Weights of a small masked image model: encoder width 384.
Rows from block 8 of the encoder of a small masked image model, named by matrix and row number. Rows with one number belong to one neuron. Each number is 200 + 40 x the weight over its row's rms, rounded and kept within 0 to 999. All counts start at 0. After the name is the row's rms in percent of the matrix's.
After each neuron's rows are labels from the 100 images, of 14976, where the neuron reaches its highest value: "peak at" is the part of the image that holds the peak. Only what is clearly more common there than usual is listed. The data: photos with spoken descriptions (Open Images, Localized Narratives). In brackets: how many of the 100.
# fc1: MLP up (encoder.blocks.8.mlp.fc1.weight, 768x384), inputs 77-153
# fc2: MLP down (encoder.blocks.8.mlp.fc2.weight, 384x768, transposed), outputs 77-153

fc1.419,109,192,191,206,211,223,253,172,251,194,229,209,164,210,200,204,230,200,243,147,165,190,177,182,146,248,207,192,157,132,205,152,123,156,203,137,211,252,151,198,203,63,112,199,115,176,213,213,141,190,217,187,209,195,217,143,253,177,230,233,168,196,178,200,272,173,265,189,215,142,170,239,264,149,208,231,245,223
fc2.419,101,238,237,136,177,220,146,175,163,156,116,250,233,184,145,204,123,217,172,248,245,187,185,175,216,196,163,210,224,235,183,207,234,259,206,247,169,184,188,194,199,323,285,204,267,228,165,172,241,218,204,258,194,200,214,251,184,211,163,164,228,230,227,188,136,178,151,235,190,229,271,165,132,221,176,156,162,128
peak at: middle right (42); middle left (27)

fc1.500,086,211,137,202,245,202,252,264,177,168,202,190,133,156,184,242,202,219,175,232,220,160,228,259,211,254,200,194,191,193,177,191,226,205,254,248,181,222,211,269,250,209,215,142,230,209,165,164,224,193,247,209,257,215,275,204,169,243,233,182,205,159,171,154,266,224,187,214,227,182,290,202,162,145,192,149,219,190
fc2.500,098,216,242,179,265,209,228,155,221,114,164,183,159,220,138,203,185,213,178,197,246,196,286,182,217,179,271,180,157,211,177,166,251,197,222,193,178,214,268,27,177,160,182,162,212,216,209,220,138,187,191,181,214,248,208,213,232,230,247,228,220,188,218,124,171,173,182,191,189,281,174,240,183,225,213,240,274,219
peak at: top right (41)

fc1.744,087,214,226,233,185,170,180,184,219,130,169,144,218,290,189,179,207,213,211,155,146,196,235,172,162,233,244,244,184,135,220,151,171,206,218,243,239,141,231,234,142,107,198,254,155,170,138,156,209,213,226,200,293,174,201,157,172,199,262,176,180,210,171,233,251,252,232,132,158,155,184,151,245,161,167,162,250,253
fc2.744,089,134,235,190,160,242,167,263,239,224,218,203,268,214,228,184,221,221,248,225,234,254,151,170,198,121,197,171,218,194,239,259,189,173,211,248,147,245,240,224,232,230,186,136,276,214,159,169,229,79,203,206,279,170,196,175,148,192,199,202,186,208,177,188,168,176,138,158,192,196,200,231,133,178,149,210,199,257
peak at: bottom left (51)

fc1.147,086,214,232,171,214,255,151,296,165,146,187,194,214,196,165,189,193,194,193,202,180,195,197,203,205,175,196,179,183,177,174,240,250,195,199,256,199,219,190,220,195,181,149,184,169,188,191,199,131,208,133,181,134,231,176,199,248,171,211,201,224,196,185,161,194,219,194,137,158,175,171,193,173,212,268,160,160,187
fc2.147,091,195,180,194,201,191,154,145,268,252,227,147,218,237,212,197,184,183,211,192,198,184,196,220,191,266,162,189,191,276,157,203,204,232,188,182,183,189,251,218,151,219,155,183,195,173,223,247,205,159,232,180,249,233,241,133,191,182,180,152,159,317,126,193,238,160,125,264,159,283,249,226,104,244,221,140,231,164
peak at: bottom centre (52); bottom left (32)

fc1.509,111,128,186,112,237,215,138,268,216,229,224,184,194,211,214,120,213,177,167,192,157,85,147,208,192,246,216,255,164,156,187,265,243,138,240,183,199,196,264,201,191,238,189,221,125,221,160,201,264,155,334,225,199,194,246,262,145,272,243,182,188,155,226,133,164,207,158,169,202,192,220,164,169,257,203,171,199,232
fc2.509,105,191,238,211,225,156,259,108,236,223,193,101,188,160,227,231,197,241,209,161,238,194,191,193,232,144,135,102,311,230,212,157,143,291,184,235,203,237,109,196,136,219,184,197,216,207,210,205,133,172,179,218,158,257,251,180,219,142,199,211,195,235,276,267,182,214,254,192,181,235,258,204,174,208,188,227,202,159
peak at: bottom centre (31)

fc1.508,102,206,169,181,168,119,212,190,224,167,248,162,142,141,148,174,214,217,246,205,255,218,264,200,172,230,195,198,267,156,204,262,161,161,218,245,214,237,274,139,188,215,281,189,204,194,186,152,218,234,136,241,226,175,224,282,182,117,150,190,146,219,159,181,240,213,212,183,160,227,257,258,199,190,238,241,160,141
fc2.508,100,176,225,213,245,305,202,230,171,244,160,229,263,241,233,183,207,196,188,197,190,191,117,232,209,167,169,221,184,218,233,171,202,197,191,174,239,196,199,251,211,202,158,228,198,224,219,218,172,138,239,122,168,179,164,86,215,258,238,252,256,220,191,207,144,196,139,182,252,165,129,140,242,238,206,168,217,244
peak at: middle right (27)

fc1.624,097,164,113,187,209,127,252,180,170,229,173,106,191,261,211,191,198,204,196,170,238,134,186,193,197,226,168,159,125,199,172,262,155,187,251,229,209,239,215,245,169,224,112,169,213,205,192,200,216,273,202,200,144,224,239,185,113,167,190,238,174,236,230,194,172,181,204,209,209,182,190,253,170,197,192,195,164,157
fc2.624,099,236,211,278,161,294,179,190,156,168,184,287,235,203,217,160,196,179,178,140,206,266,234,201,259,182,222,290,167,179,238,186,209,220,172,182,210,114,279,236,221,211,211,205,132,274,162,240,161,148,217,172,230,137,147,168,241,180,273,176,217,212,219,241,179,210,264,211,244,243,179,230,226,189,229,193,201,224
peak at: top left (48); top centre (35)

fc1.503,106,190,164,187,158,232,227,241,196,246,222,147,161,219,233,216,233,108,228,200,264,273,220,237,176,198,249,230,112,210,147,252,215,192,178,190,175,208,208,204,217,163,123,194,228,203,108,161,210,193,223,221,178,180,175,241,183,142,189,218,207,187,212,243,227,145,197,199,194,250,139,189,177,152,256,233,169,177
fc2.503,096,229,192,214,254,169,194,177,197,185,173,224,274,214,163,170,186,261,199,204,124,162,176,174,237,201,114,204,276,176,251,161,189,193,207,231,180,187,193,174,256,221,260,157,198,229,249,187,197,205,159,158,224,216,233,151,198,237,158,210,181,201,188,145,162,225,193,185,213,109,201,225,198,227,207,193,242,205
peak at: bottom left (99)

fc1.65,096,170,220,98,246,216,117,173,201,235,177,174,215,232,248,193,197,192,175,194,163,147,182,224,170,190,224,156,185,162,180,311,197,135,206,243,154,190,263,189,175,167,98,156,205,208,144,191,218,228,209,211,200,243,177,201,168,203,250,177,243,207,178,192,225,188,243,110,135,169,171,205,204,174,233,230,226,219
fc2.65,101,196,191,255,184,221,197,215,176,217,161,167,228,139,145,182,162,190,221,214,199,211,176,186,199,155,248,144,241,230,171,208,177,199,121,138,217,119,161,213,181,241,243,229,126,188,199,215,205,181,212,180,200,219,315,184,218,163,151,126,198,164,194,167,216,146,200,253,247,172,203,250,179,250,213,186,185,242
peak at: top left (82)

fc1.765,104,205,172,226,231,144,206,135,163,188,204,201,179,137,255,245,184,268,276,193,268,141,203,165,189,244,160,235,194,178,187,142,120,178,214,355,175,189,189,198,192,165,155,224,214,201,222,238,202,224,220,149,154,166,154,177,191,207,185,124,100,199,167,207,206,227,178,235,191,165,196,137,158,135,224,159,178,158
fc2.765,101,187,219,171,171,262,174,235,250,295,200,230,193,265,141,126,187,142,134,247,139,241,209,208,167,148,255,204,210,203,224,256,235,222,212,83,251,208,185,257,218,236,190,184,150,200,196,194,207,211,201,242,232,218,193,175,214,199,194,264,285,186,233,201,226,192,223,162,232,245,176,258,183,277,167,234,195,214
peak at: top right (37); middle right (36)

fc1.531,093,193,197,190,96,160,227,206,146,149,251,239,163,184,217,187,246,221,228,210,251,163,141,185,182,268,204,192,211,166,156,162,279,238,175,188,227,202,162,251,212,195,144,214,184,209,196,223,243,143,143,174,284,220,235,168,134,201,210,153,182,238,240,207,224,182,166,176,224,180,199,184,224,186,206,198,231,286
fc2.531,092,249,252,233,271,229,166,153,203,290,190,214,212,205,226,183,162,167,121,225,128,167,256,187,197,115,122,181,211,223,234,240,117,152,190,215,197,221,264,147,174,166,275,206,234,178,183,219,148,202,239,224,127,179,143,229,253,235,191,256,164,152,148,222,147,233,209,232,241,189,170,245,142,226,168,220,182,90
peak at: middle right (25)

fc1.10,096,227,238,227,261,202,258,173,198,226,145,188,307,194,221,164,212,198,181,192,222,204,231,185,182,229,226,123,142,152,214,204,165,151,123,176,187,220,207,140,197,212,222,148,243,198,258,134,250,292,288,166,133,161,190,116,186,166,64,215,211,176,164,224,155,135,261,231,183,186,193,203,207,170,175,210,148,207
fc2.10,094,183,129,63,156,177,204,224,144,203,221,176,156,178,246,243,210,250,186,225,180,146,155,221,140,191,168,233,240,247,183,200,197,242,268,250,197,218,226,244,166,179,164,247,128,194,290,192,186,156,153,192,211,228,174,256,231,197,280,212,192,189,224,209,259,301,91,232,191,228,205,200,186,151,194,207,257,181
peak at: top left (32)

fc1.409,098,241,120,175,241,168,255,247,230,132,228,241,179,177,125,229,151,225,191,185,274,110,225,167,133,254,249,208,209,226,176,273,200,278,140,263,267,190,182,149,246,218,158,245,143,189,194,207,161,209,179,189,192,210,236,186,206,240,192,218,181,138,205,124,192,202,200,221,197,84,211,181,142,250,227,205,214,160
fc2.409,100,196,225,168,159,266,197,194,126,160,155,184,236,212,291,156,236,180,208,256,166,168,174,166,263,224,142,198,200,223,223,130,157,142,203,139,150,202,229,226,179,203,238,252,226,149,185,194,260,236,157,120,217,199,156,219,154,201,185,158,220,196,235,338,168,238,243,164,192,266,183,230,213,180,223,267,232,242
peak at: bottom left (38)

fc1.278,090,199,171,247,176,220,195,184,189,158,227,213,234,209,150,247,172,223,127,206,223,211,214,242,261,188,231,220,193,167,253,217,223,210,292,249,146,217,191,220,293,191,260,154,215,179,167,239,174,277,231,137,119,197,213,267,132,202,274,261,204,169,158,212,214,219,184,184,247,225,296,165,173,222,125,251,188,236
fc2.278,100,227,160,191,152,230,278,189,217,169,153,264,203,152,235,204,164,187,212,220,125,185,205,223,243,122,204,155,150,205,220,173,138,182,275,147,200,159,251,204,110,232,167,204,219,182,195,201,211,244,217,297,187,218,242,237,240,192,194,116,243,209,245,144,292,169,202,200,163,171,65,234,199,206,206,182,203,178
peak at: top right (52)

fc1.756,118,216,141,178,160,238,182,210,229,184,190,152,227,231,225,164,180,171,142,140,226,235,163,197,187,246,284,219,244,194,206,121,227,203,169,184,256,215,159,186,192,232,299,179,247,197,254,268,165,240,194,125,194,219,262,193,223,239,217,162,261,150,200,189,176,193,238,207,214,235,124,263,190,300,186,215,218,225
fc2.756,114,164,165,171,184,163,206,196,154,216,201,219,193,170,237,173,211,309,230,285,191,179,159,259,256,157,185,237,181,215,231,265,234,225,222,203,148,251,254,242,183,279,165,137,175,274,181,226,164,230,185,258,216,225,196,191,165,133,218,244,203,274,163,166,191,283,178,217,173,174,188,181,156,180,260,246,191,197
peak at: bottom left (64)

fc1.93,103,195,190,195,187,192,172,223,215,221,213,181,198,172,213,219,210,213,179,257,218,188,219,164,204,257,215,127,212,222,203,176,217,252,155,198,206,185,185,165,163,182,210,148,259,190,213,107,214,260,185,202,298,181,219,127,196,159,200,221,186,196,249,183,184,247,237,212,214,176,221,174,179,231,188,221,269,219
fc2.93,102,194,231,228,223,258,224,209,261,147,160,256,166,219,212,207,231,196,188,171,156,233,188,190,205,207,158,266,167,167,234,202,198,176,207,179,204,235,174,183,242,182,162,205,167,203,162,280,182,199,207,153,165,200,179,246,191,253,262,281,196,206,175,198,141,153,265,150,196,169,188,264,211,151,182,213,192,219
peak at: top right (53)

fc1.629,076,184,216,222,238,153,154,228,186,225,161,249,231,182,198,222,154,255,217,171,181,169,137,194,231,172,139,218,158,214,216,175,201,243,231,182,206,242,292,193,192,274,159,164,169,222,167,185,238,200,138,163,265,250,149,204,147,220,161,135,197,195,127,230,139,192,207,243,236,265,272,200,198,262,187,214,149,254
fc2.629,086,190,303,144,253,247,232,221,178,186,196,187,200,189,156,262,164,227,240,203,188,188,235,230,265,157,215,116,184,181,204,195,211,221,146,216,143,228,258,210,155,171,167,193,267,268,159,188,187,190,166,208,159,183,288,165,224,197,180,292,201,199,173,244,188,166,248,252,187,179,132,205,237,143,245,203,287,176
peak at: bottom centre (30)

fc1.527,092,214,248,223,179,242,229,265,212,173,221,184,231,221,172,259,228,184,201,263,196,165,178,186,165,256,214,223,188,267,167,263,144,153,231,295,233,188,219,246,121,149,183,219,214,233,177,168,172,255,155,125,222,166,264,237,205,252,168,255,201,201,245,224,236,171,180,222,268,195,161,217,238,275,153,214,263,121
fc2.527,093,246,227,167,173,120,207,214,216,176,170,207,175,194,191,188,227,217,130,188,120,242,175,209,208,128,157,217,178,123,259,189,235,280,200,139,207,208,173,156,223,218,222,240,187,147,162,215,240,165,205,201,176,288,150,89,185,202,246,102,232,132,194,165,269,265,196,192,161,160,221,191,143,201,219,168,154,209
peak at: bottom right (44)

fc1.106,108,185,111,158,261,187,203,182,204,225,202,225,181,154,230,206,206,192,174,254,162,222,217,197,234,231,156,221,130,251,163,170,204,145,214,132,191,177,212,286,244,148,235,186,203,210,202,165,153,206,270,184,229,141,265,244,189,212,214,135,275,182,210,313,209,210,183,184,166,224,206,128,203,226,174,176,213,169
fc2.106,114,185,275,282,209,220,205,174,173,112,229,180,237,220,184,184,155,245,187,209,238,198,162,210,210,200,225,234,222,212,201,194,182,296,258,209,194,147,257,162,249,227,177,191,179,219,174,256,158,197,102,200,221,211,217,138,215,221,191,302,188,192,236,107,167,122,248,265,222,151,182,250,166,176,169,229,242,233
peak at: top right (68)

fc1.302,121,169,212,190,286,229,205,159,176,172,192,256,195,217,218,213,120,215,86,176,256,196,131,205,187,220,169,250,208,212,200,194,169,197,227,199,201,238,229,237,177,196,243,183,231,189,219,174,108,185,122,164,230,223,213,154,160,179,155,178,172,223,273,168,226,178,261,224,213,214,223,159,137,220,256,158,229,231
fc2.302,119,191,191,150,219,151,179,242,203,227,231,280,196,203,161,140,243,238,211,144,212,216,190,212,195,135,276,166,190,180,124,272,204,219,229,183,240,204,188,237,227,219,165,204,168,220,142,246,204,188,204,205,214,226,225,157,167,137,161,277,196,181,160,195,153,155,167,206,225,206,154,166,208,239,262,205,208,191
peak at: top left (48)

fc1.353,116,269,178,157,164,214,198,272,261,259,139,152,225,225,181,244,232,178,243,292,169,198,205,220,285,194,188,210,148,214,222,217,163,231,131,224,200,236,199,198,216,168,199,265,182,202,240,227,195,203,202,134,237,224,215,175,221,153,184,223,219,262,213,202,152,195,251,239,217,184,210,158,284,204,242,236,253,161
fc2.353,111,171,212,173,263,202,191,121,163,111,263,243,215,169,220,164,222,166,204,132,267,207,202,238,128,191,239,181,217,178,160,214,207,200,183,144,241,191,179,178,242,191,176,141,272,197,180,183,221,234,196,224,146,197,211,175,202,228,219,215,142,151,218,103,217,161,219,183,223,239,181,256,102,219,219,180,223,250
peak at: middle right (43); centre (27)

fc1.683,114,173,213,222,268,181,147,176,194,219,171,212,207,177,192,169,179,216,135,158,236,163,187,249,148,115,222,232,208,255,217,257,143,227,311,221,117,222,228,193,191,144,231,131,169,228,254,161,170,211,206,200,232,224,204,115,239,86,227,223,229,201,149,218,275,225,278,193,225,216,219,91,196,211,217,181,130,197
fc2.683,110,288,260,212,244,202,252,171,221,192,274,188,271,186,201,207,172,185,225,188,217,135,266,191,177,271,175,183,188,171,195,221,218,165,235,178,211,203,112,245,276,174,197,198,203,179,224,207,229,219,183,183,196,199,177,159,173,268,235,207,176,270,206,224,184,237,220,208,187,230,304,203,151,183,235,218,263,149
peak at: bottom left (40); top left (39)

fc1.446,088,184,219,187,222,181,299,220,225,184,173,185,210,160,196,240,160,205,258,203,219,124,176,182,257,192,220,164,160,196,213,172,206,198,151,200,298,250,164,257,230,174,198,178,202,194,168,214,214,215,250,116,188,238,222,190,145,130,217,206,206,201,190,247,157,269,244,215,243,148,185,217,182,215,197,274,317,227
fc2.446,089,152,125,225,205,229,164,107,192,265,188,211,198,221,238,214,195,184,268,174,204,229,216,178,210,266,167,170,158,211,130,180,192,167,265,201,96,203,197,208,190,145,137,245,212,227,216,141,184,131,217,277,161,197,206,235,227,246,181,179,220,187,159,157,274,124,222,235,185,243,159,223,209,185,174,209,188,204
peak at: top left (42)

fc1.349,096,209,138,203,197,146,236,248,184,254,174,270,225,212,199,220,250,186,191,209,114,180,205,262,187,156,190,214,241,180,221,207,177,206,210,210,76,263,169,183,173,208,188,202,215,237,141,171,224,191,218,107,207,198,224,218,198,260,243,221,325,148,167,155,230,315,161,146,232,183,179,246,248,152,205,141,155,183
fc2.349,100,198,280,173,203,285,120,123,240,186,191,259,158,167,174,180,249,147,235,175,214,201,200,135,210,267,201,160,261,209,228,196,249,136,182,260,248,188,164,154,219,224,225,170,244,226,202,182,175,172,178,213,208,164,171,222,174,183,152,159,208,296,229,175,217,164,178,181,315,260,258,176,179,207,238,246,187,240
peak at: bottom right (57)

fc1.55,106,196,200,213,223,197,168,197,182,223,256,148,156,196,220,174,192,187,175,191,325,162,241,177,288,145,137,199,217,222,185,210,211,231,167,177,197,194,211,175,169,118,152,245,252,241,175,152,205,208,181,200,171,155,157,244,169,259,188,169,155,258,216,238,204,138,162,128,156,212,112,271,227,150,142,177,210,215
fc2.55,103,206,208,218,216,198,228,140,184,214,132,203,230,173,195,190,225,261,223,224,148,159,117,227,122,225,188,258,195,209,157,240,199,201,208,232,222,246,192,204,147,248,279,142,161,183,210,216,246,235,168,158,185,280,225,225,197,119,241,266,212,152,178,227,238,261,199,299,236,183,214,164,138,224,279,148,201,182
peak at: top centre (30)

fc1.290,110,224,161,200,229,195,155,178,139,241,183,237,156,238,140,175,254,245,194,174,203,250,162,270,151,198,146,136,205,210,217,187,204,253,173,161,181,233,281,182,241,221,138,215,241,219,193,192,210,184,256,230,156,167,184,272,155,247,155,232,238,186,243,169,223,156,236,307,172,170,201,246,187,168,212,234,208,211
fc2.290,101,200,266,218,189,179,252,171,231,172,183,156,234,181,265,187,167,196,190,212,172,163,241,154,199,229,252,241,144,227,172,263,188,170,243,265,235,192,184,200,145,204,248,193,162,187,150,222,174,206,159,188,301,218,256,153,266,136,238,206,214,204,132,196,149,206,32,109,215,163,206,168,203,259,185,188,190,190
peak at: top centre (74)

fc1.748,107,174,165,244,149,116,175,129,275,231,287,140,118,251,152,255,193,225,179,210,225,191,195,165,146,237,207,171,230,222,147,92,185,272,222,209,160,145,287,197,201,194,177,194,210,224,215,173,119,219,216,203,150,265,209,156,124,193,221,254,157,200,185,219,185,265,188,195,183,225,241,256,214,180,175,218,245,231
fc2.748,104,211,216,189,238,273,194,255,91,135,127,230,260,153,234,195,176,151,185,155,149,206,227,215,194,167,200,201,220,189,235,290,206,159,195,187,230,296,139,204,204,216,163,214,197,163,148,280,273,164,130,247,231,113,195,240,247,243,199,149,230,181,207,193,185,160,225,225,190,163,119,162,152,224,221,170,144,166
peak at: top right (79)

fc1.400,082,299,196,111,274,227,226,184,162,105,204,124,177,233,201,174,205,172,145,195,176,169,118,129,174,256,177,136,195,210,223,201,151,248,235,283,203,173,248,170,152,141,216,212,217,231,165,279,161,211,236,161,227,167,202,235,157,191,176,190,234,130,258,218,214,182,108,154,205,197,235,264,238,186,241,266,154,286
fc2.400,095,139,156,291,124,160,180,193,237,302,182,258,213,188,215,192,153,245,225,246,201,231,210,274,260,157,171,204,176,185,212,176,242,194,182,119,241,237,142,227,275,232,169,183,188,233,179,140,250,194,176,176,201,207,176,186,315,205,201,237,196,252,171,194,248,179,281,233,199,174,170,88,152,224,169,152,218,135
peak at: top left (67)

fc1.109,105,141,256,226,292,174,242,277,174,222,196,187,225,205,161,169,231,202,224,125,250,162,229,162,127,222,239,178,246,292,191,254,221,261,240,231,157,222,201,174,193,206,180,141,203,216,218,186,198,133,195,225,201,141,149,165,227,208,126,245,127,228,159,238,202,145,215,231,196,284,201,224,182,182,288,210,222,191
fc2.109,107,225,137,234,173,183,138,149,203,209,205,225,214,228,190,200,235,150,198,194,183,215,178,220,246,186,206,197,197,150,264,221,152,177,99,163,278,140,225,127,250,277,210,177,248,181,147,237,189,192,191,250,206,177,193,269,199,166,207,175,196,202,226,241,172,203,246,113,246,221,159,282,221,213,157,243,209,260
peak at: bottom right (68); middle right (25)

fc1.586,084,231,197,196,188,239,246,190,191,230,180,185,173,170,232,198,124,231,231,214,295,118,190,217,211,233,165,222,184,228,288,234,195,152,265,247,194,134,264,224,191,172,181,171,239,181,185,210,207,204,261,206,235,186,244,202,175,161,211,174,237,211,269,187,189,178,139,198,253,182,212,163,217,247,166,163,239,176
fc2.586,084,166,243,201,158,226,174,212,221,205,259,175,238,225,242,199,289,272,214,190,262,255,173,138,187,156,246,149,145,220,146,161,180,226,168,146,221,263,226,164,201,196,224,235,171,284,191,217,154,216,217,229,170,233,204,215,130,252,215,170,149,145,180,156,142,178,276,161,173,199,183,220,175,177,219,255,236,235
peak at: bottom right (32); middle right (26)

fc1.636,098,233,197,292,183,249,214,232,188,137,245,226,229,252,204,175,114,195,162,192,214,176,169,174,161,259,138,159,218,193,270,272,191,297,166,232,224,200,196,285,188,275,182,174,136,222,312,186,234,251,147,180,201,224,150,180,226,200,183,165,146,181,230,169,230,153,206,192,152,170,242,217,205,144,185,158,194,226
fc2.636,098,196,215,144,188,114,182,173,218,116,207,206,217,136,228,216,281,194,249,220,195,187,181,166,277,178,230,247,192,208,135,168,225,115,213,149,195,168,225,152,222,168,248,230,223,147,74,245,165,226,262,237,152,181,285,211,158,227,192,258,225,221,130,220,115,253,211,202,278,212,132,113,236,222,209,301,234,222
peak at: bottom centre (32)

fc1.75,100,143,223,267,205,151,217,164,256,258,139,214,170,196,227,206,168,223,193,182,269,215,264,212,208,270,250,206,257,192,159,200,220,203,247,178,246,151,192,195,250,247,136,193,140,158,164,231,255,239,185,61,217,216,193,177,227,218,176,212,208,261,107,202,209,171,239,147,224,224,291,154,186,236,193,227,237,249
fc2.75,097,252,200,121,193,233,210,183,173,140,229,225,244,212,199,152,235,159,212,203,155,197,179,177,169,152,181,242,129,213,288,209,173,180,186,242,186,224,195,160,141,156,234,207,241,274,236,237,107,180,218,310,179,202,155,229,168,212,235,170,178,174,268,168,156,233,157,221,228,188,79,250,142,170,178,175,212,162
peak at: middle right (65); centre (27)

fc1.591,116,151,210,248,193,183,193,209,175,229,245,161,254,215,226,244,225,135,252,166,206,168,169,159,237,308,184,221,294,235,254,196,184,236,197,227,231,206,210,180,247,276,254,211,241,147,168,198,147,183,178,178,175,253,213,215,202,153,241,131,179,254,162,260,117,179,124,159,167,190,207,234,223,214,207,214,206,197
fc2.591,113,226,204,218,223,189,241,217,291,195,153,210,164,160,158,208,180,223,191,216,201,248,243,265,253,98,225,176,147,177,239,207,206,179,200,216,211,128,222,165,176,138,171,183,178,186,213,162,248,175,286,157,242,175,191,215,213,229,130,254,226,193,214,188,285,175,258,163,272,181,142,160,219,184,132,253,211,173
peak at: middle right (64)

fc1.742,092,192,275,213,113,243,226,198,181,128,140,242,255,152,184,122,230,175,196,254,190,214,257,214,214,223,229,172,143,137,202,233,145,175,218,228,220,191,262,158,214,219,216,264,182,245,133,269,175,212,221,94,220,172,210,200,183,273,202,153,201,177,246,263,175,201,257,145,164,191,243,210,280,180,161,164,204,245
fc2.742,095,188,100,203,321,163,197,222,152,242,194,146,140,253,212,254,183,190,199,182,244,178,181,222,184,182,145,205,250,226,133,139,217,183,263,146,223,240,200,270,246,169,163,141,160,206,203,197,242,187,126,292,160,228,231,183,160,149,159,216,172,221,124,89,201,182,156,261,247,210,177,186,122,227,244,151,198,145
peak at: middle right (30); middle left (30)

fc1.676,083,189,217,219,183,148,277,186,107,207,208,191,195,219,121,216,173,212,200,195,255,245,182,249,244,103,168,237,235,245,224,213,160,145,241,222,176,153,216,173,211,178,276,268,176,173,175,204,227,185,173,156,259,170,217,226,242,167,140,229,226,230,260,235,217,162,192,318,205,208,199,222,148,187,77,197,232,199
fc2.676,082,229,160,216,304,170,151,208,247,207,216,151,212,172,233,243,182,166,186,256,141,226,242,139,188,215,167,184,209,127,155,193,194,256,175,205,251,227,215,191,143,228,175,191,181,178,260,202,128,223,200,235,176,217,203,193,172,200,258,174,221,248,150,180,179,180,245,166,191,220,293,209,214,174,272,140,185,180
peak at: bottom left (45)

fc1.461,106,168,218,206,130,256,241,137,174,214,203,199,156,235,186,298,181,186,125,198,230,161,226,238,172,203,235,182,164,209,189,220,213,231,204,210,234,160,97,156,210,257,148,190,201,113,183,146,212,185,195,273,155,187,190,180,189,248,200,266,225,165,163,213,180,178,248,243,217,227,219,115,233,243,219,136,225,198
fc2.461,110,296,156,181,250,92,174,260,198,165,162,190,263,190,230,181,144,179,203,137,247,186,130,190,227,167,208,216,181,172,190,203,243,190,227,159,243,257,198,219,149,177,177,198,230,184,183,260,224,182,217,197,195,239,195,179,194,170,163,165,163,217,190,247,192,130,199,177,238,164,196,213,219,163,223,130,204,131
peak at: bottom left (56)

fc1.470,114,213,242,201,166,217,214,138,224,213,234,181,216,159,212,272,258,197,186,215,164,178,182,151,210,249,203,194,150,189,203,215,204,221,216,195,209,119,214,260,197,180,127,231,295,187,237,171,221,307,165,156,202,232,195,206,145,197,190,213,160,202,204,234,162,174,226,234,226,151,136,151,167,213,158,230,226,132
fc2.470,105,171,185,166,266,151,216,269,162,233,189,217,159,199,251,144,168,209,186,216,193,230,179,207,248,168,209,208,257,208,169,155,217,184,193,228,150,307,169,128,201,222,297,149,116,203,142,166,174,92,193,215,152,164,202,178,275,207,220,187,204,144,186,196,216,191,151,220,188,274,230,243,272,205,206,158,163,264
peak at: bottom centre (27)

fc1.760,101,208,200,194,198,170,220,228,145,167,240,191,283,227,181,204,222,202,208,208,235,230,212,194,203,119,284,147,226,195,162,207,192,196,176,246,128,243,319,167,229,179,278,141,123,141,245,133,212,185,284,161,166,244,170,133,162,202,226,212,189,272,205,172,230,192,213,192,202,215,205,173,162,164,120,146,167,177
fc2.760,097,214,194,147,190,193,195,139,226,218,192,196,128,124,255,220,148,209,218,199,204,209,203,203,259,275,163,235,205,221,239,208,182,184,250,156,298,201,157,223,132,225,141,290,273,238,130,281,185,163,128,245,226,187,241,290,270,236,195,211,200,175,199,239,207,216,195,201,215,190,132,224,229,257,288,264,271,239
peak at: bottom right (38); middle right (32)

fc1.389,092,185,224,242,201,186,209,165,213,210,212,220,175,210,197,232,164,153,225,162,194,191,188,301,172,192,286,169,174,231,150,189,234,274,197,162,108,151,197,233,230,211,206,221,221,225,183,165,192,187,160,236,184,205,196,200,197,242,236,181,233,155,191,151,239,152,225,241,242,229,279,190,202,160,115,203,183,147
fc2.389,088,133,263,167,176,231,152,197,213,185,166,138,124,275,209,172,219,186,225,234,294,236,199,145,214,211,133,235,181,236,254,287,192,123,177,213,169,182,257,201,169,214,214,230,225,119,282,238,190,152,231,201,129,184,185,203,207,190,180,136,223,196,176,222,216,170,175,187,188,148,203,159,184,170,194,193,135,231
peak at: top left (39)